Weights of a small masked image model.
Data: 90422 training examples, 57.8 epochs.
Rows from block 9 of the encoder, named by matrix and row number. Rows with one number belong to one attention dimension. Each number is 128 + 32 x the weight over the matrix's rms, rounded and kept within 0 to 255. All counts start at 0.
# q: attention query (encoder.blocks.9.attn.q.weight, 128x128), inputs 0-63
# k: attention key (encoder.blocks.9.attn.k.weight, 128x128), inputs 0-63
q.96 [114 159 205  73 117 110  88 189  75 125 173 158 204 143 209 104  53 155 132 116 196 181 126 145  81 135 106 151  68  10  80 167  88 141 144 113 143 101 201 110 149 115 152 157 109 128  88 142 138 186 209 129 130 158 152  66  55 142 124 160 163 126 127 124]
q.97 [140 129 139 127 134 109 154 148 170 156 149 151 120 133  91 115 179 133 126 113 100 101 129 146  80 120  99 106 136 162 157 108 136 132 153  96 133 138  95 161  88 107 112  72 157 108 121 116 107  79 112 186 110 171 152 135 110  95 125 103 112 139 136 130]
q.98 [159 143  70 115 149 188 137  76  91  77  89  78 111 107 168 164  71 119 122 136 113 137 160 107 223 126 190 145 168 133 153 102 136 157 124 167  79 142 154 123 151 149 130 145  93 137 140 145  97 160 114  72 155  90  74 145 198 177 150 172 126 116 109 132]
q.99 [151 157  93 103  86 170  95 110  65  87 100  78 120 117 205 143  70 117 134 103 121 163 133  93 255 137 199 173 151  81 126 159 113 152 104 218  81 129 181 125 192 176 126 163  54 173 120 147 112 175 111  25 154  67  66 175 183 211 136 158 140 105 135 157]
q.100 [187 174 192 219  92 111 135 232 171  78 247 171 193 217 158 155 105 104 171 106 157 184  94  97 127  91 144 199 142 118  81  95  71 133 172  55  38  81 132 138 153 165 155 255   0  19 129 151 149  83  57 127 124 149 175 123  64  73 168  32  67  85 224 100]
q.101 [ 88  62  91 167  92 116 126 203 123  87 131 113 131 195 166 105  74 185 113 202 117  76 143 171 126 102 143  75  63 172 166 146 199 103 146 122 111  77 174 148 178  89 118  81 117  99 148 102 127  21  42  30 163  56  86  92  71 129 163 120 148  88 151 108]
q.102 [133 166 139 126 113 170  72 135 126 143 181 114  87 104 133 143 162  94 147 106 142 162  92 122 103 144 133 134 139  90 115 128 130 145 136 122 107 132 131 131 119 131 113 133 130 107  93 141 121 144 123 137 171 116 143 171 151 107 125 119  82 139 130 139]
q.103 [125 131 174 118  82 119 114 136 174 142 144 168 132 121  99 108 182 121 135  95 141 129 112 148  66 149  90 129 122 119 127  94 132 129 145 112 146 124 108 135  91 123 136 120 148 114 123 109 146 120 122 192 140 143 169 134 112  94 134 103  96 148 141 118]
q.104 [141 133  62 122 131 175 152 101 133  81  90  95 101 168 143 112 150 121 102 112  37 147 160 151 159 105 186 100 170 106 204 146 164 137 159  95  88 132 106 122  99  79 109  74 124 109 131 169  37 119 201  96 190 115  89 153 180 132 156 162  93 103 108 171]
q.105 [ 99 130 172 121 145  84 116 153 117 167 156 137 182 124 139 117 108 130 156 122 183 134 129 153  96 138 108 138  93 128 103 127 115 123 115 109 168 115 121 134 146 116 122 161 145 116 135 114 176 121 124 164 102 157 167  88  78 113 103 104 132 156 130  95]
q.106 [105 117 139 147 151 101 181 145 217 146 151 147 120 139  71 105 215 112 121 144 121 106 131 159  13 115  77  67 128 182 154 101 154 112 168  40 133 138  61 112  57  93 119 113 179 111 143 114 128  72 141 214 121 179 162  99  91  47 115 105 120 149 138 117]
q.107 [159 130  99 137 131 171 107  96 102 104  99 109 144 138 162 155  78 116 111 132 131 118 143  90 202 134 166 174 161 114 126 139 132 130 107 170  94 119 147 112 142 144 135 140  81 154 127 131 109 162 133  53 162  81 111 147 192 161 144 165 117 104 118 135]
q.108 [ 82  38  36  84  83 178 146   2  83 201 133  89   2  72 103  75  37 137 108 115 186 105 239  86  44 174 125  66   0 255 182  94  78 243   0 195 190 111 158 255 197 127 135  40  57 234  87  67 109 104 105 106 146  73  12 221 193 145 249 133 104 105 110 241]
q.109 [ 66 114 134  62 124  76 237  87 131 158  18 166 143 113 129  73  66 229 168 157 106 130 208  91 183  91 132 110 177 178 133 119 104 138 169 113 140 112  61  82 111  99 163 206  88 139 155 139 129 105 121 132  77 156  66  80 153 134 115 184 199 163  79 128]
q.110 [143 121 109 145 143 146 129 111 112 122 126  98 148 131 152 121  97 117 135 141 113 117 169 111 147 111 158 155 115 131 121 118 143 125 118 154  91 108 128 100 130 138 129 113 106 117 132 127 128 135 135  93 118  83 108 136 134 153 157 149 142 120 120 119]
q.111 [162 141 128 139  82 163  90 140  99 117 148 119 110 112 145 133 124 109 127  96 123 134 107 129 163 145 131 176 120 101 134 151 128 129 107 162 111 128 171 137 141 173 126 102 109 144 121 124 138 154 121  92 143  80 115 171 172 150 126 118 120 119 128 129]
q.112 [ 98  91 140 184 128  82  99  45 178 197 156 146 186 160 137  80 123 113 195 135  79 121 149 144 170 122 163 133 134 162 100 111 133  93 136 104 154 154 126 182 119 151  95 102  35  46  96 115 153 166 168 135 124 106 133 133  98 164 163 136 134 163 136  67]
q.113 [105 106 193  61  61 150 124 131  87 121  80 141 160 113  68 118 124 141 156 133 170 190 133 119 166  96 169 145 103 112 135 107  95  99  92 194 121 157 122  68 149 113 125 130 142 171 152 168 114 115  66 176  77 115  65 174  74  92 172  23 148 157 111  97]
q.114 [ 49 110 143 201 177 171 106  66 177 163 107  66  78 220 207  47 106 177 104  53 149 138 100  63 134 205   7  94 165 130 139 152 140  60  64 140  91  60 255 215  59 199 148  89  68 228 161 255 110   0 106 101 124 105 181 223 203  92  86  41 216 129 128 254]
q.115 [153   6 177 172  80 190   4  88 126  23 149 255   0 255 238  99  23 116 186 174 156 134  31 255  90 225  48   8 122  70  16 159 167 219   0  55 223  98  79 141 131  97 149 171 186 255 206  28  60 158 179 122 114  46 130 164 119 189 110 126 182  44 255  60]
q.116 [137 101 176 154 151 145 150  72 154 114 131 149 134 144 175 138  73 129  52 138 103  97 162 242  76 120 132 143 109 146 101 155 143 110  79  53 125 116 128 170 155 149 160 127  82 130 141 133 126  83 110 105 127 136 109  95 124 144 133 108  66 122 142  52]
q.117 [108 173 114 102 155 199 119 128  49 112 160 136  90 140 102 118 108 119 155  86 120 101 119 131  90 150  83 145 137  77 122 152 142 141 139 155 139 145 130  62 122 100 207 160 195 133 131  66 137  89 172 141 121 122  89 134 153 138 101 108 143 109  96 120]
q.118 [156 126 142 185 167 156 130  14 139 104 253 173 148 112  96  34 205  61 142  15 106 255   2 140 168 164 123 148 136  17 201  90 145 185  94 218 153 140 142  97  18 118 159  90  50 226 156 100  39 150 124 169 253 129 139 186  46 222 197   0  80  68 193 101]
q.119 [144 179 154  40  13 223 157  11 190 216  87 255   6 123  56 255  43   0 227 255 167 106  44  10 110  88 217 129 223 144 173 183 180  58 132 255 184 107 103 107 252 120 218  97 255 145 129  13 102  84 135 111  77 162 152  60 128  80   0  85 139 100  14  49]
q.120 [162 149 134 166 115 143 109 143 188 120  97 124  96 134 130 121 164 120 114 145  84 179 111 132 125 102 160 168 130 132 138 132 124  76 157  78 116 162 192 122 133 125  93  67 125 117 103 160 122 126 124 130 103 152 140 140 130 140 171 110 145 165 153  70]
k.96 [145 175 100 134  78 173 147 193 188 100 114 165 136  52 160 179 176 109  93 170 169 170 174  46 185  88 145 154  52  85  97 155 166 145 130 144 131 112 112  86 132  97 145 131 155  93 203 168 200 125 141 132  66 110 177 121   0 123  80 101 174  83 184  47]
k.97 [121 101 152 137 129 125 140 114 129 153 146 154  89 165  83 108 100 182 101 145 124 120 116 118  74 104 122 112 125 138 155 121 101 163 121  64 165 115 129 171  89 128 110 119 111 149 122 110 100 122  99 170 113 133  93 152 151 106 133 129 128 164  79 148]
k.98 [138 161 111 156 136 144  87 117 100 120  92  87 145 119 126 188 109  79 159 118 112 141 124 140 154 112 154 116 149 121 130 135 180 128 127 138  70 115 137  78 187 138 144 133 167 113 117 101 129 138 144  55 114  93 135  89 132 158 141 179  99 122 162 111]
k.99 [120 180  92 125  86 131  75 148  91  93  89  78 195 115 160 151 138  51 152  63 125 162 127 126 203 135 124 155 154 111  75 172 207 107 130 189  40 111 178  61 222 138 148 128 153 134 105 164 173 131 159  23 142  92 172 112 110 161 125 128 119 105 186 142]
k.100 [132 203 252 146  26 166  99 192 211 173 235 172 102 189 136 112  95 152  81 118  56   3   0 130 195  66 129 119 125   0   1 107 142 192 148 115 104 139 224  96 147 107 197 147  40  74 121  25  94 177 147 144 166 155 160 159  47 228 101  83 116 125  27  86]
k.101 [ 95 152 144 140 144 193  52 255  24  59  91 209 140 129 149 177 208 183 123 148 124 156 146 100  85 186 197 123 164  24 142 113  97 113 151 126 123 116 155 225 133 111 142 169 103  51 142 154 185 143 121  98 127 135 172  78  84  96  39  64 129 160 122 161]
k.102 [136 100 102 124  92 110 108 120 193 102 139 111 145 111 111 147 128 145 143 139 105 109 120 173 169 149 112 118 106 156 121 152 137 130 127 143  93 134 110 107 163 102 137 156 159 111  92 149 102 105 121 120 115 148 145 128 107 109 142 121 130 125 147 103]
k.103 [130  78 122 150 113 122 134 126 147 128 143 130  78 131  92 108 106 188 123 175 101 130 133 119 119 139 103 113 117 157 136 129 118 142 137  92 143 144 101 156  75  89 137 155 113 127 114 122 101 113 122 163 152 142 140 148 115  92 160 131 155 124  99 113]
k.104 [124 159 129 177 130 136 100 141  83 121 111 145 148 149  99 151 139 182 100 152 144 203 149 173 122  68 124  44 144 104 189 119 191 170 115  58 147 116 138 100 146 132 154 156 149 119 160  99  67 126  72 108  80  92  92 123 123 145 100 155  95 121 127  78]
k.105 [111 101 145 108 153 134 163 103 148 125 173 145 113 101 156 106  94 107 144 137 125  87 170 118 123 150 174 173  91 131  97 127  97 141 127 150 117 147  84 165 129  80 100 118 102  99 134 153 115 139 183 181 159 139 122 126 122 109 121 112 147 133  84 155]
k.106 [121  56 141 133 146 136 135 103 138 156 123 167  66 151  86 104 120 193  93 178 131 135 158 136  54 132 111 104 137 153 187  89  75 137 126  75 201 156 101 182  55 114 150 138 112 156 143  96  91 111  88 224 136 164 124 128 132 103 155 125 139 157  65 130]
k.107 [123 199 119 130 155 144  97 127 121 133 113 108 205 134 156 133 156  73 153 105 148 128 120 138 167 121 136 128 162 106 122 122 179 113 139 155  90 108 163  75 174 126 139 136 123 126 131 129 118 132 143  94 127 108 120 138 138 159 142 153  81 121 154 123]
k.108 [ 59 122  80 140 128  66 229  74 195  99 218  42 188 187 166 165 163 200 149 146  75  49 172 115  54 112 164 113 133 170 149 131 175 125 226  58 217  65 195 109 167 240  63  70  74 107  66 133  82  75  31  64  72 175 201  78 183 108  89 190  48  80 183 195]
k.109 [125 119 201 119 115  99 173  68 121 228 107 154  55 112 148  62 118 111 132  81 120 166 202  80 139 145 146 124 159 159 104  79 150 155  99 128 193 104 171 145  87 175 102 111  96 184 140 154 145  71   0 149 165 141  77 153 236 167 160 168 104 199  84 255]
k.110 [131 161 148 143 158 134 124 147  86 110 116 112 176 134 131 136 146 105 154 120 146 117 152 145 143 113 127 125 143 140 111 128 134 121 120 154 102 118 123 101 156 141 112 120 149 109 141 126 137 107 145 130 111 109 138 110 138 135 115 139 112 138 150 138]
k.111 [132 140 103 130 100 120 100 147 154 127 144 113 169 127 136 119 140 130 141 105 126 120  80 124 185 122  94 134 124 105 104 141 137  95 134 142  95 118 151 103 168 140 135 128 153 133 116 138 150 114 152  94 118 117 158 138  97 151 147 109 133 121 163  99]
k.112 [152  69 141 143 125 112 156 149 154  58 153 100  80 126 162 189  82  89 127 136 142 127 131 201 105 134 163 152  84 138 131 149 150 125  64 137  97 102  77 196 177 138 139 233 109 228 109  48 148 119 160  99 158 124 176 121 115  54  47 172 157 140 145 140]
k.113 [ 82  89 121 102 101 117  79 100 106 161  96  95 184 180 135  77 143 162 105 108 110 184 124  54 136  84 107 158  71 103 154 142 137 171 103 139 159 157 104 111 115  90 167  94 129  79 110 121  96 137 173 193 106 105  75 156 104 167 170 187 116 106  86 132]
k.114 [  6 197  78 173 199  93 126 103 129 118 154   2 110  79  20 150 129  61  92 156 113  87  54 101 147 150 166 103 208 134 156   2 106 241 127 178  83  47 205 186 201  52  70  54 139 140 103 146 205  91  67 190 211 218 182   0 166 152 154 246  55 199  76 144]
k.115 [184  69 169 236 129 166 127 254  60 111 146 173 133  67 114 208 124  80  72 219 212  88 131 210 124  70  83  35  57 141 116 115 161 255 107  28 134 183  90 186 140  35 153 255 163 177 197  37 158  83 147  37 255  94 211  49 225 107 109 192  92  80 152  93]
k.116 [118 124 100  79 121 110 116  99  94 165 170 153 135  95  92 106 158 146 108 145 116 136 108  98 119 104 143 103 127 102 114  48 120  98 139 208 146 123  72 106  59 137 159 136  55  59 110 129  54 151 139 102 150 124 137 214 143 141 171 127 163 130 136 127]
k.117 [193 148 103 148 147 197 151 135  66 129 109 177 130 187  68  98 137 101 130 116 112 117 152 133  90 133 134 104  92 112 137 152  98 131 110  88  99 148  81 140 150 103 154 129 178  60 133 105  71 123 155 146  83  75 137 158 115 123 141 129 143  78 148 113]
k.118 [ 83 134 121 210 198 108 149  52 159  48 116 109 198 180 148 153 122  64 117  22 163 166 110 216 166 114 175  77 175 177 138  96  59  91  63  88 137 199 101 205 136 122 150 150 114 178 190  90  79 151 145 126 212 199 110 117  79 121  13 174 109 142 169 220]
k.119 [214 238  42 107 172 177 129  63 140 135  29 238 144  76 201 191 148 107 122 246 141  87 237  68  97 105 109 155 137  75 176 146  94  24  62 199 164  57 139 111 225 152 141 199 161  84 223  49 125 132 190 127  68 120  59 205 111 111 132 154  72  94  79 120]
k.120 [126 157 166 135 154 196  95 116 104 184 179 154 152  83 147 146 112 143 182 149 115  99 122  84 132 100  99  91 140 173 140 113 140 144 135 115 100 112 111 104 138 161 197 160 130 124 104  72 144 142  98 136 126 122  90 139 130 100  99  80  98  97 132 159]