From a checkpoint of a small masked image model.
Model: 1.88M parameters, 48-pixel images, encoder arch vit, encoder norm layernorm, encoder activation relu, encoder width 128, decoder width 128.
Training: muon at rate 0.039, 10200 steps, batches of 512.
Data: 90422 training examples, 57.8 epochs.
Rows from block 1 of the decoder, named by matrix and row number. Rows with one number belong to one attention dimension. Each number is 500 + 40 x the weight over the matrix's rms, rounded and kept within 0 to 999. All counts start at 0. Numbers have three digits each.
# q: attention query (decoder.1.attn.q.weight, 128x128), inputs 0-127
# k: attention key (decoder.1.attn.k.weight, 128x128), inputs 0-127
q.53:512504475524544562476550483470531512474455480472501477533498480513544482490533431490513455476445471530541485484506486543507505475534480471491506455482505498526486497460487494461542530532471536483489504480532543510547542543464525517454471533534580486489496499520477518475457479472455524481507486493527511463495487457500492489496508510519496487494479546489498521450523537547491526543515
q.54:511475521484532514463470472495495525540437470463464482436431505532473520510491538541538484487422472546446512474554527450502523529487525513572494517496521463485574526513526477512501513519442477419555487470505485420537509462554548454518469497509470519567479502497498468485504489503499524510467496558430494469496522530554457461443537524525511460528572540534514556476536464447514550481557
q.55:471508521496543500524573469448607535510485453445467505580529505551486430506481477545557459441530431560477501542475479465481509577565458477501457456494471583511500542464491471495517567490521526481428499476521506529508546455509566519547475410512563521531448473543509543456557528482420465547516478518525449441495441500438479476539571411501501424512510497522485574469533546579446456522526
q.56:520500439532450567505474514531506505468469509500491462507493482463537511507555499465495476509541462499520558484500449553514496476523512511448522438500499511557484484509482436529556477533530439574485536472540500537524501502508559503434542521528472461470569541491492477580452456499488494470428490439496605523476498459543469569529450480518487493515506566462506446466475501506501457470477
q.57:496485488486472475495456495495499467490460536500502498499530435474532511481474525480512527523542521482517528558475501440490506458486524489487501514522527481506512492562530463512521490514461510492497484529504472519532488527517525531486461565478516440491544512561504460470486480528471517483499478520460501513500485471488516503526494484534534545515487540499550468497480481513529464440492
q.58:512539486514536470559524504519532507485490503458511495533465516528503500545515486528485444490498486548499527467541488536519486534510421496486490515438513476464523500487512489452481503486463460486478544504533508534497511448470502554494512518479470524530504459502470506518504487475470487517474514506509511481500487521517457504516504501526504476522552490482477505468525507476488510487510
q.59:516502479506486515518472505523468531488506478475478493477496511472514480495517525524502509521512495492505528506511449506542477509526494499503518517520560522508504489482489485489494489480501509503510516495521524530503505501462500516465492524526464496509516482510507502519513528487497469547501500460492515512481505464512479489514489482480475490502470498433528471505474515505498540516525
q.60:505514520452484530478466519504533440527555519531520509462491458456489505534476448452457511481510567429525494510465494491558520502507540546487492442473453514475498499508543509478453506531511534529445472575451460449487459539507440581500585516502570461426500485563472425550530483490470521442484460509535476515538523474512481524463528511494516508498507535534486495526519459464558516487539
q.61:480396475552433547496522516464571475492511537552557486512524422476562580468531512459505482488528506485486522523454526525497462476459507424457515471469433524516445492545438479545521491529445519550475527518543458517520527561485536510549452463476556497526495524462519483522515442527531528472477502534452489494461504518492496515476447500530541529527525498542489454516555458544524417484459
q.62:531510517551461528511461442438469551492469513527467478511526449499498487518542496517440518506459464574552486492527547455428495445566491509534531530474505456512461535512499475545496495548529515458512542468532542519483534526449518518484508508481504475498565461550538526518496486469523480526473516423482514516513461474525488542487453493496500480570501495504509542419473530490464465465460
q.63:493443494477496508497458490510540536552559458533484492469450556544465488558508497493501491445507484478449488469510446565572474533512485509550451467480471578479580463537498549472480539471524501488496481477478495432508498476527534476533501430542478593530448493498546525460552504526572499532555473530515464491443511519480449445409497503490523441497543465475474502518533468482463556545582
q.64:497524517491512533555546478547483498496459522587557547499608512466450514529488508445439541509470527438485513507522512468458474482568516463501513491543571493550544485544499483518439514418526489525515564463477454447445475430543470468472470549438412538470488541437469526600571507536534481554480551505503449514513566519533464432504510491505451489455540463482434468537523482523476475490513
q.65:467515463493493470561530482530427506539525520454534539572498470522518506564463497479484471466497451457510514562506485468518520435469516525476471595453561465530455538514474565466463493431494522512534454486489462509526433471464498552511510504523547513490518511484476507528589499517507473534548488531442466483480512508464498528426463499536530515443517508491519485476504488566473534474504
q.66:512477502542510535499484532489539495516498551485532467483507514520493501471480508541506517573449592493541466488471476530487488475489487544487506508448483549481502471492485460479478486538434561523523518477553541466527501544584475491515524584422530437493510451513511380518413520527436554489459542474501474510537477469524457506552516506507423462489508531491583487475502504426536452483461
q.67:517513520486501494451485487435478534485469485451488530506443492508418513522497489568482503498512427450519474542496525519497534512538514477482545440547529519458511558463509456437491487498565503516522498496466443495512470490496499545463504517502489486512528454559482532477524522532555491450486497460530534508483513439494482512526513519511565474544520500499421452559535493472483549491545
q.68:549457495478483550502517550480460490558463526469509532496473476535567494513454512433539420453453465585504423489511538478541553475472550514550499540391429516511461546498447553512537517538436583475493494506488532447426558516483468557506529425499595418563407538421433523505513497543430457515553498521418483543510486460456499522512554481512516470503541554471549543428567509554474503518502
q.69:527454436508488508521526520549475509482520536526565510488546499501529511475485504421560496542478540531486494445535521502545457476512504446519488531504419534527523399549509488499486467489511522518516542527537575494496497462514437483564504523469493463528485533417552511520504495492478468459519523491519424501517464549511487507484531453493451505503475510490505504479530473487491472486464
q.70:503503493489479447470420529502578480469528500447501438466467548585501445441489474483561501548562526544496500562412490561557445497483426526448473516497477551486461540492474541493553462575547474519522473568500536521534498529542566495549493426528467524545516504519518470452506494491464571472538446486451479477484415524505581572450483494458432511485397572517574498478462430522533552515447
q.71:542441461455497514453489492551552516497485518581540545522526480454545590533473492489560427382536428600535550518573554466547493454554569467511499514557439508509501446519480455501515498544533491436532440449476505428401500485450514476516426453531529490486482561486406564481558504442507483497508526474509528491495584461521498430515529478509592472487553459508388526489562542548471485517496
q.72:466517489514469546523462500481529460486504467480528491501487470518503494510517563468481494522514518506510554511479496498542460476464463550468505469467506479544480514461508522496532517476497457527446529523513474532502499499464531534532469459517443524502526518466478500550526540516474530528485508483486529495460513532564557483482428479436447526436499558534530540528474470525492509481506
q.73:488470541509542501419510504538464471447480440535536486478527549533462527468510462510504502546537476476451452463547527539574544472475536453547512404558449505465525445504504486531539528568450476511442530520530546502545560497540451438527492450510560489529481500495587529442473453548560488405438547508569497459501550489471529429496490410501474571472559491435495500549503487469534450473565
q.74:514449570476525515494475458511591510482450490536492499449497538480507509451494486472500446554471529533492477592444509498508537508534524499531503449487448537535472532462484470513495493556442552532489518494510517456422584566569403488456536492468534457515445560497461470515506514589500504544449523486449457520522485480504461474494528471468484438436560543462494481489597511567604489528480
q.75:498486461550453509492492508483522463486494469476476454520505465487530518494525535502503552590500511474534506425475486483498502521450415532513515539473472500484491514482492534478551459549450462511463467504547509516514497523439496496528484544522556477519551501532539456507504499516483519443483495505515477483486537516567513484501457519470480555514514493509491508503497496474529455491481
q.76:492479530574602538413502446487556488591473460488485505436447525541360506492410504546507390438488534575427478570497520514475483468489563483492547438527517542479581482473481499449544533525435587487493495483445543491493561528444525532475455419602510546534419473483369454455394528488482561490510524483517522562548523533440468382559532427497512454564568589499566604588548474462527498453509
q.77:466528550450535509460494497501539413534498468493487497483442555527486484521484494483512473500531479495479471543472523519544532527524494459497466478534473483466437538510503535554532534534456469464471501540466454459519531535593539509414494458531480563521498524523486525408479457489556516505496435493499482499475536501470464497492540485505535552537462501433505521555544475521513496516510
k.53:479500496481456476510483495442471504499555491483497519523503522483525534509559475471497469525544484505465491479512478502490497551503536532480438481499511488496525498514493525502511493498533452533441503505524528527520485516483493511495504444524533529431565542516508527491488529516480492484504498478514532502494475497491495474472486492503504515534477523479454453437437565574514496496503
k.54:530515482481503475541538537437475478451562498495476546508527506506498509519536452476500484500549502510477498525500493526489502561508489451525448485461523504454475537525518544515530472465596484478431568471547495530469448503483466528494531472529484435505539525459577451495487442453483525470469526503467562519486598465509491557463460504518519492505534487440514390442478524543543534492485
k.55:483501508515434484572546452432534554489567495448476487514481530513534580480552524443525477560532491487469485447519399526469503511529487488494481473463533501513546443558514550508489450487498473542463493459451540543500528537480524467489476452548510488426605532511552519528453520499437486530503526526499537520514524463468491525489457521445534504534463518461501456439424549548466527476464
k.56:476481568444499490435441530534482470493506483512472522460469516486504476498527514524488494482425483511508533510494547516466509481474550563503510574497526514534487493477479531524476527512482538519532466497448523533492547478564536527463546506476502550499429501527454474477473500520465520475508456442504446514499477510497467447521521550508523524474473497545478542507474553451521529479565
k.57:529504471476503486483465517542459465490504465521478502508506526505518469498496466524530528455444491494539502526497512530496510510518483533542539509475494516507492491499490479489480517497533482494512477488501478501522493496520550513463493501531497491498454500515485478485533475479452493493518453475547483488489504524469493449530514498526512538504485508533521549515525513451498507516503
k.58:448510541538519497496560492495517508486477543473500547482504495480439511533491508512470518513470494507525482518482493513509489504479491503531488527537552486508478492495513494548486504496480511508518522462485486503487503519553452516493522499460488493467482513483512493484459484469498511481456496466470483497499572493497472535481523550502505503493507491489491511497499503484560531501515
k.59:483486530483527481476490501537541479490491489555488497506487459514491487492515510526528475489468514477536521516487528480521504502466494533481490536492501524511482475467526511485487526517455514488514451525507480486512484506548517550480487489468478505524452489500461466483501470488483532511519492489545452499498492529506504488511524535519528524488493484502486526510513494455499524510514
k.60:527503502501465544506518473506510501502481519436497518498515493415529524492476483532482453510560546510510489455474483512480461491507439463536515508477460485510531521503485497466507501488511482491573561504510536533470493474474513460554441458565523486525514521497448482535496521516495466529486522551500499502520535479494491475528537479499442487478489533540527513498522512512566473450435
k.61:521512490540464475490484487489444493501536511509517513484518581473528486509504436467459588532554501489515486483484454547504512516552560533514476501449526468494487521494485469470487495472511518496491577497461534427435524487500485435522536481487519562446520520506563510524550529515482477517491503503470565483514429518486500516498501471510475467509480491492456537503474547487481466533516
k.62:507550545453594468463518503501508484531485504559545475459433443523494419464508514558506508516416473477504498545428563509474502511479514517539519529571483503543452495457496488519510516543465564500494479483490453498472499530525545570450533506480520495502442508486395497492443419474528548428519479416486468461511506514531486500523500503525517555502513553566505499503485505460481526498536
k.63:511479475520459497536577471476522476484514523473457474522534473474514523472518465501489476519553524474539517486482451435477484529454466488461461491460514472464521535504530543481526551481461500449495580511518523494450491515467496502525483466553471503500588544459567483521480484542478485564501535585505549495520511512522509626483503512483518457454494448435492497496495482548505485512452
k.64:472512524515570508446467475528482493483517509528554473542549412503522468531483422475513503524451482496515525503424489508373494413520521503455430486481501543568428483498539464516566611527528539499529450537521505501502524477480474468501482482531613499483469519556455463494451491446439516463508512563554466473497450477452502556520534539497532547511509476501465558542493533447567495500479
k.65:443461478524526512473534500519436512503531526485503499486480463475499518486469525466471478507488520479532484462520477489455460494466521523494603552486491512491457466460458468457568484550433563540535482489537497489550491531520491476522535488529480508488513546488521450545550515433478549507500454493515463469500489535495526464485579539476460440539514515518577492517513497466574472583463
k.66:472488464502446509522478461537434554487537477512470545512537528483458516442494506514502464457465503487489520488574490482483520514524511477510554548542581528494475515551562476512403532409515526443492513487482490457515483509427530496464510573440528467495504473471499468499510475521544479506493478506513479505468521466508470538482483487504563496560513515520514559486494579533455523543543
k.67:477517524495523474521508484474554519453526502489519476501414520457522561449520526523506477535565492470498526472518507486502515496506529525481505477492466454481510519476512500523581508487494475449535487490510487545459496522538544445483490483523449520545514499484463477442486505546469524534471481547517546481528460478482520535512458563530451521466489509445472507511476475532545502482497
k.68:518472434518425513527537490446525525542497481560440490504584472460517602511486505514507482563511526456526425505568468477479491541462514467515506462471516523512481516498471510506454430542461444515488618488516506440515548523411508481584546541433521490514599542549498514595525483527521489535422543476501471501477495552507538436524521450491472407495457537452524451443507495597488405495442
k.69:529525475493523477459469519509500471510475512485513514514577484488492506485497513510471555520460478522556489547438543507491489456492522490453515545494544555543448501516474494480453524527473502492435495495506477443504505523492513527516539517450597437472451504541539507569518498461497503482505525481468480487488533491539514487486528483482521460524481466509513577526516508452424485535509
k.70:481498438503469482567511508492481521474409435508480562443461574502481578426473546543502533424545472548494496434576518494560502494483503532447558461486530471511546428555471576510468430473507479485443490482420507474510478512487519533472489556523447575498468425522554618532514522521566472537475522461461555530562545522501532336504500506505506476522506502582552464472492494486461484529533
k.71:529473519479503401494475522460553475574521535564508502486515526433496456578540433414503502434483552483515464553464468532481521502490488458513485522525469442575479615466477512474574496548484464550525564449559499551451553519486484446516526455505563423510459523558482518471486531488525493552514540640488538478499496502535496599469542513473461469372532468451451463477443468511488478408529
k.72:518539532519543461523521521479427516475490454459495509435467508570502498499481496544542475489464507504505498468495498500508463512486478483480540451506508520505503485535498491499547533525471536529468470470502546493556492473526498480479461461561540517485447469487487533513481517496515488465502514467537488503526539483455530452507536522464495502481463509535565500512499520441547493533494
k.73:533518487496504484495433557469504467520479448465515513499570513548518482456509510479496487512510462505448525529450515510542541546505469447543519493526471475563460477479528501527516506470499502498562520529507419465509512471488536487511559494531472457485521517491453406510514522534484516470551526481516545549434568511534479529496455438512503566415529479438448462519601517462466527454452
k.74:511506434511446485544482438469477528552506452555466456598615549519497555539519445495506508481560439500519434473563413507455486553517477498513450457500535566518518498530535489552461511453538497492484536553499483494487544468405527484515470504477548512502521518552450521500507500499539444529499525535508580515483527497508552565448448474465513510485515442466489434431486506555428516475473
k.75:542500513484508485507481514480432458524542512450486494488529508537488460534479523478496485470475466514488527517510538496536483510492441465527499511576514487488499565481517456480459536473466525497494476480479535520518504449534537544470514516461504477505457491456561503488476493529520528459498506481517503480504534518491502483506514540531522509477465462509516481494508526555506503491560
k.76:457498439543358476574543532456502597506489428516423521528500576535507524477578446489484431493497547535527551416558396535513521549557603404535503420486535441494573441533540463576514514450583403554544627443531461441444476533476491437536428462551484460430514539495425576466536581559502419530495565551525536542461519486539430492515496443431491499464564535435410476425517482509474511514507
k.77:513494467550461510513495530506504500545476469496478456544531574505492521485520495489492494486574479510467493445474529516521521555515477478504469476478501460572551472472498499525511428502567481554536530497446484469474495448497497503574479523482415508480505548521466525496515516500539464516548541474455553543501541531526495468526538466472489542463554467476442438445469435491506504465464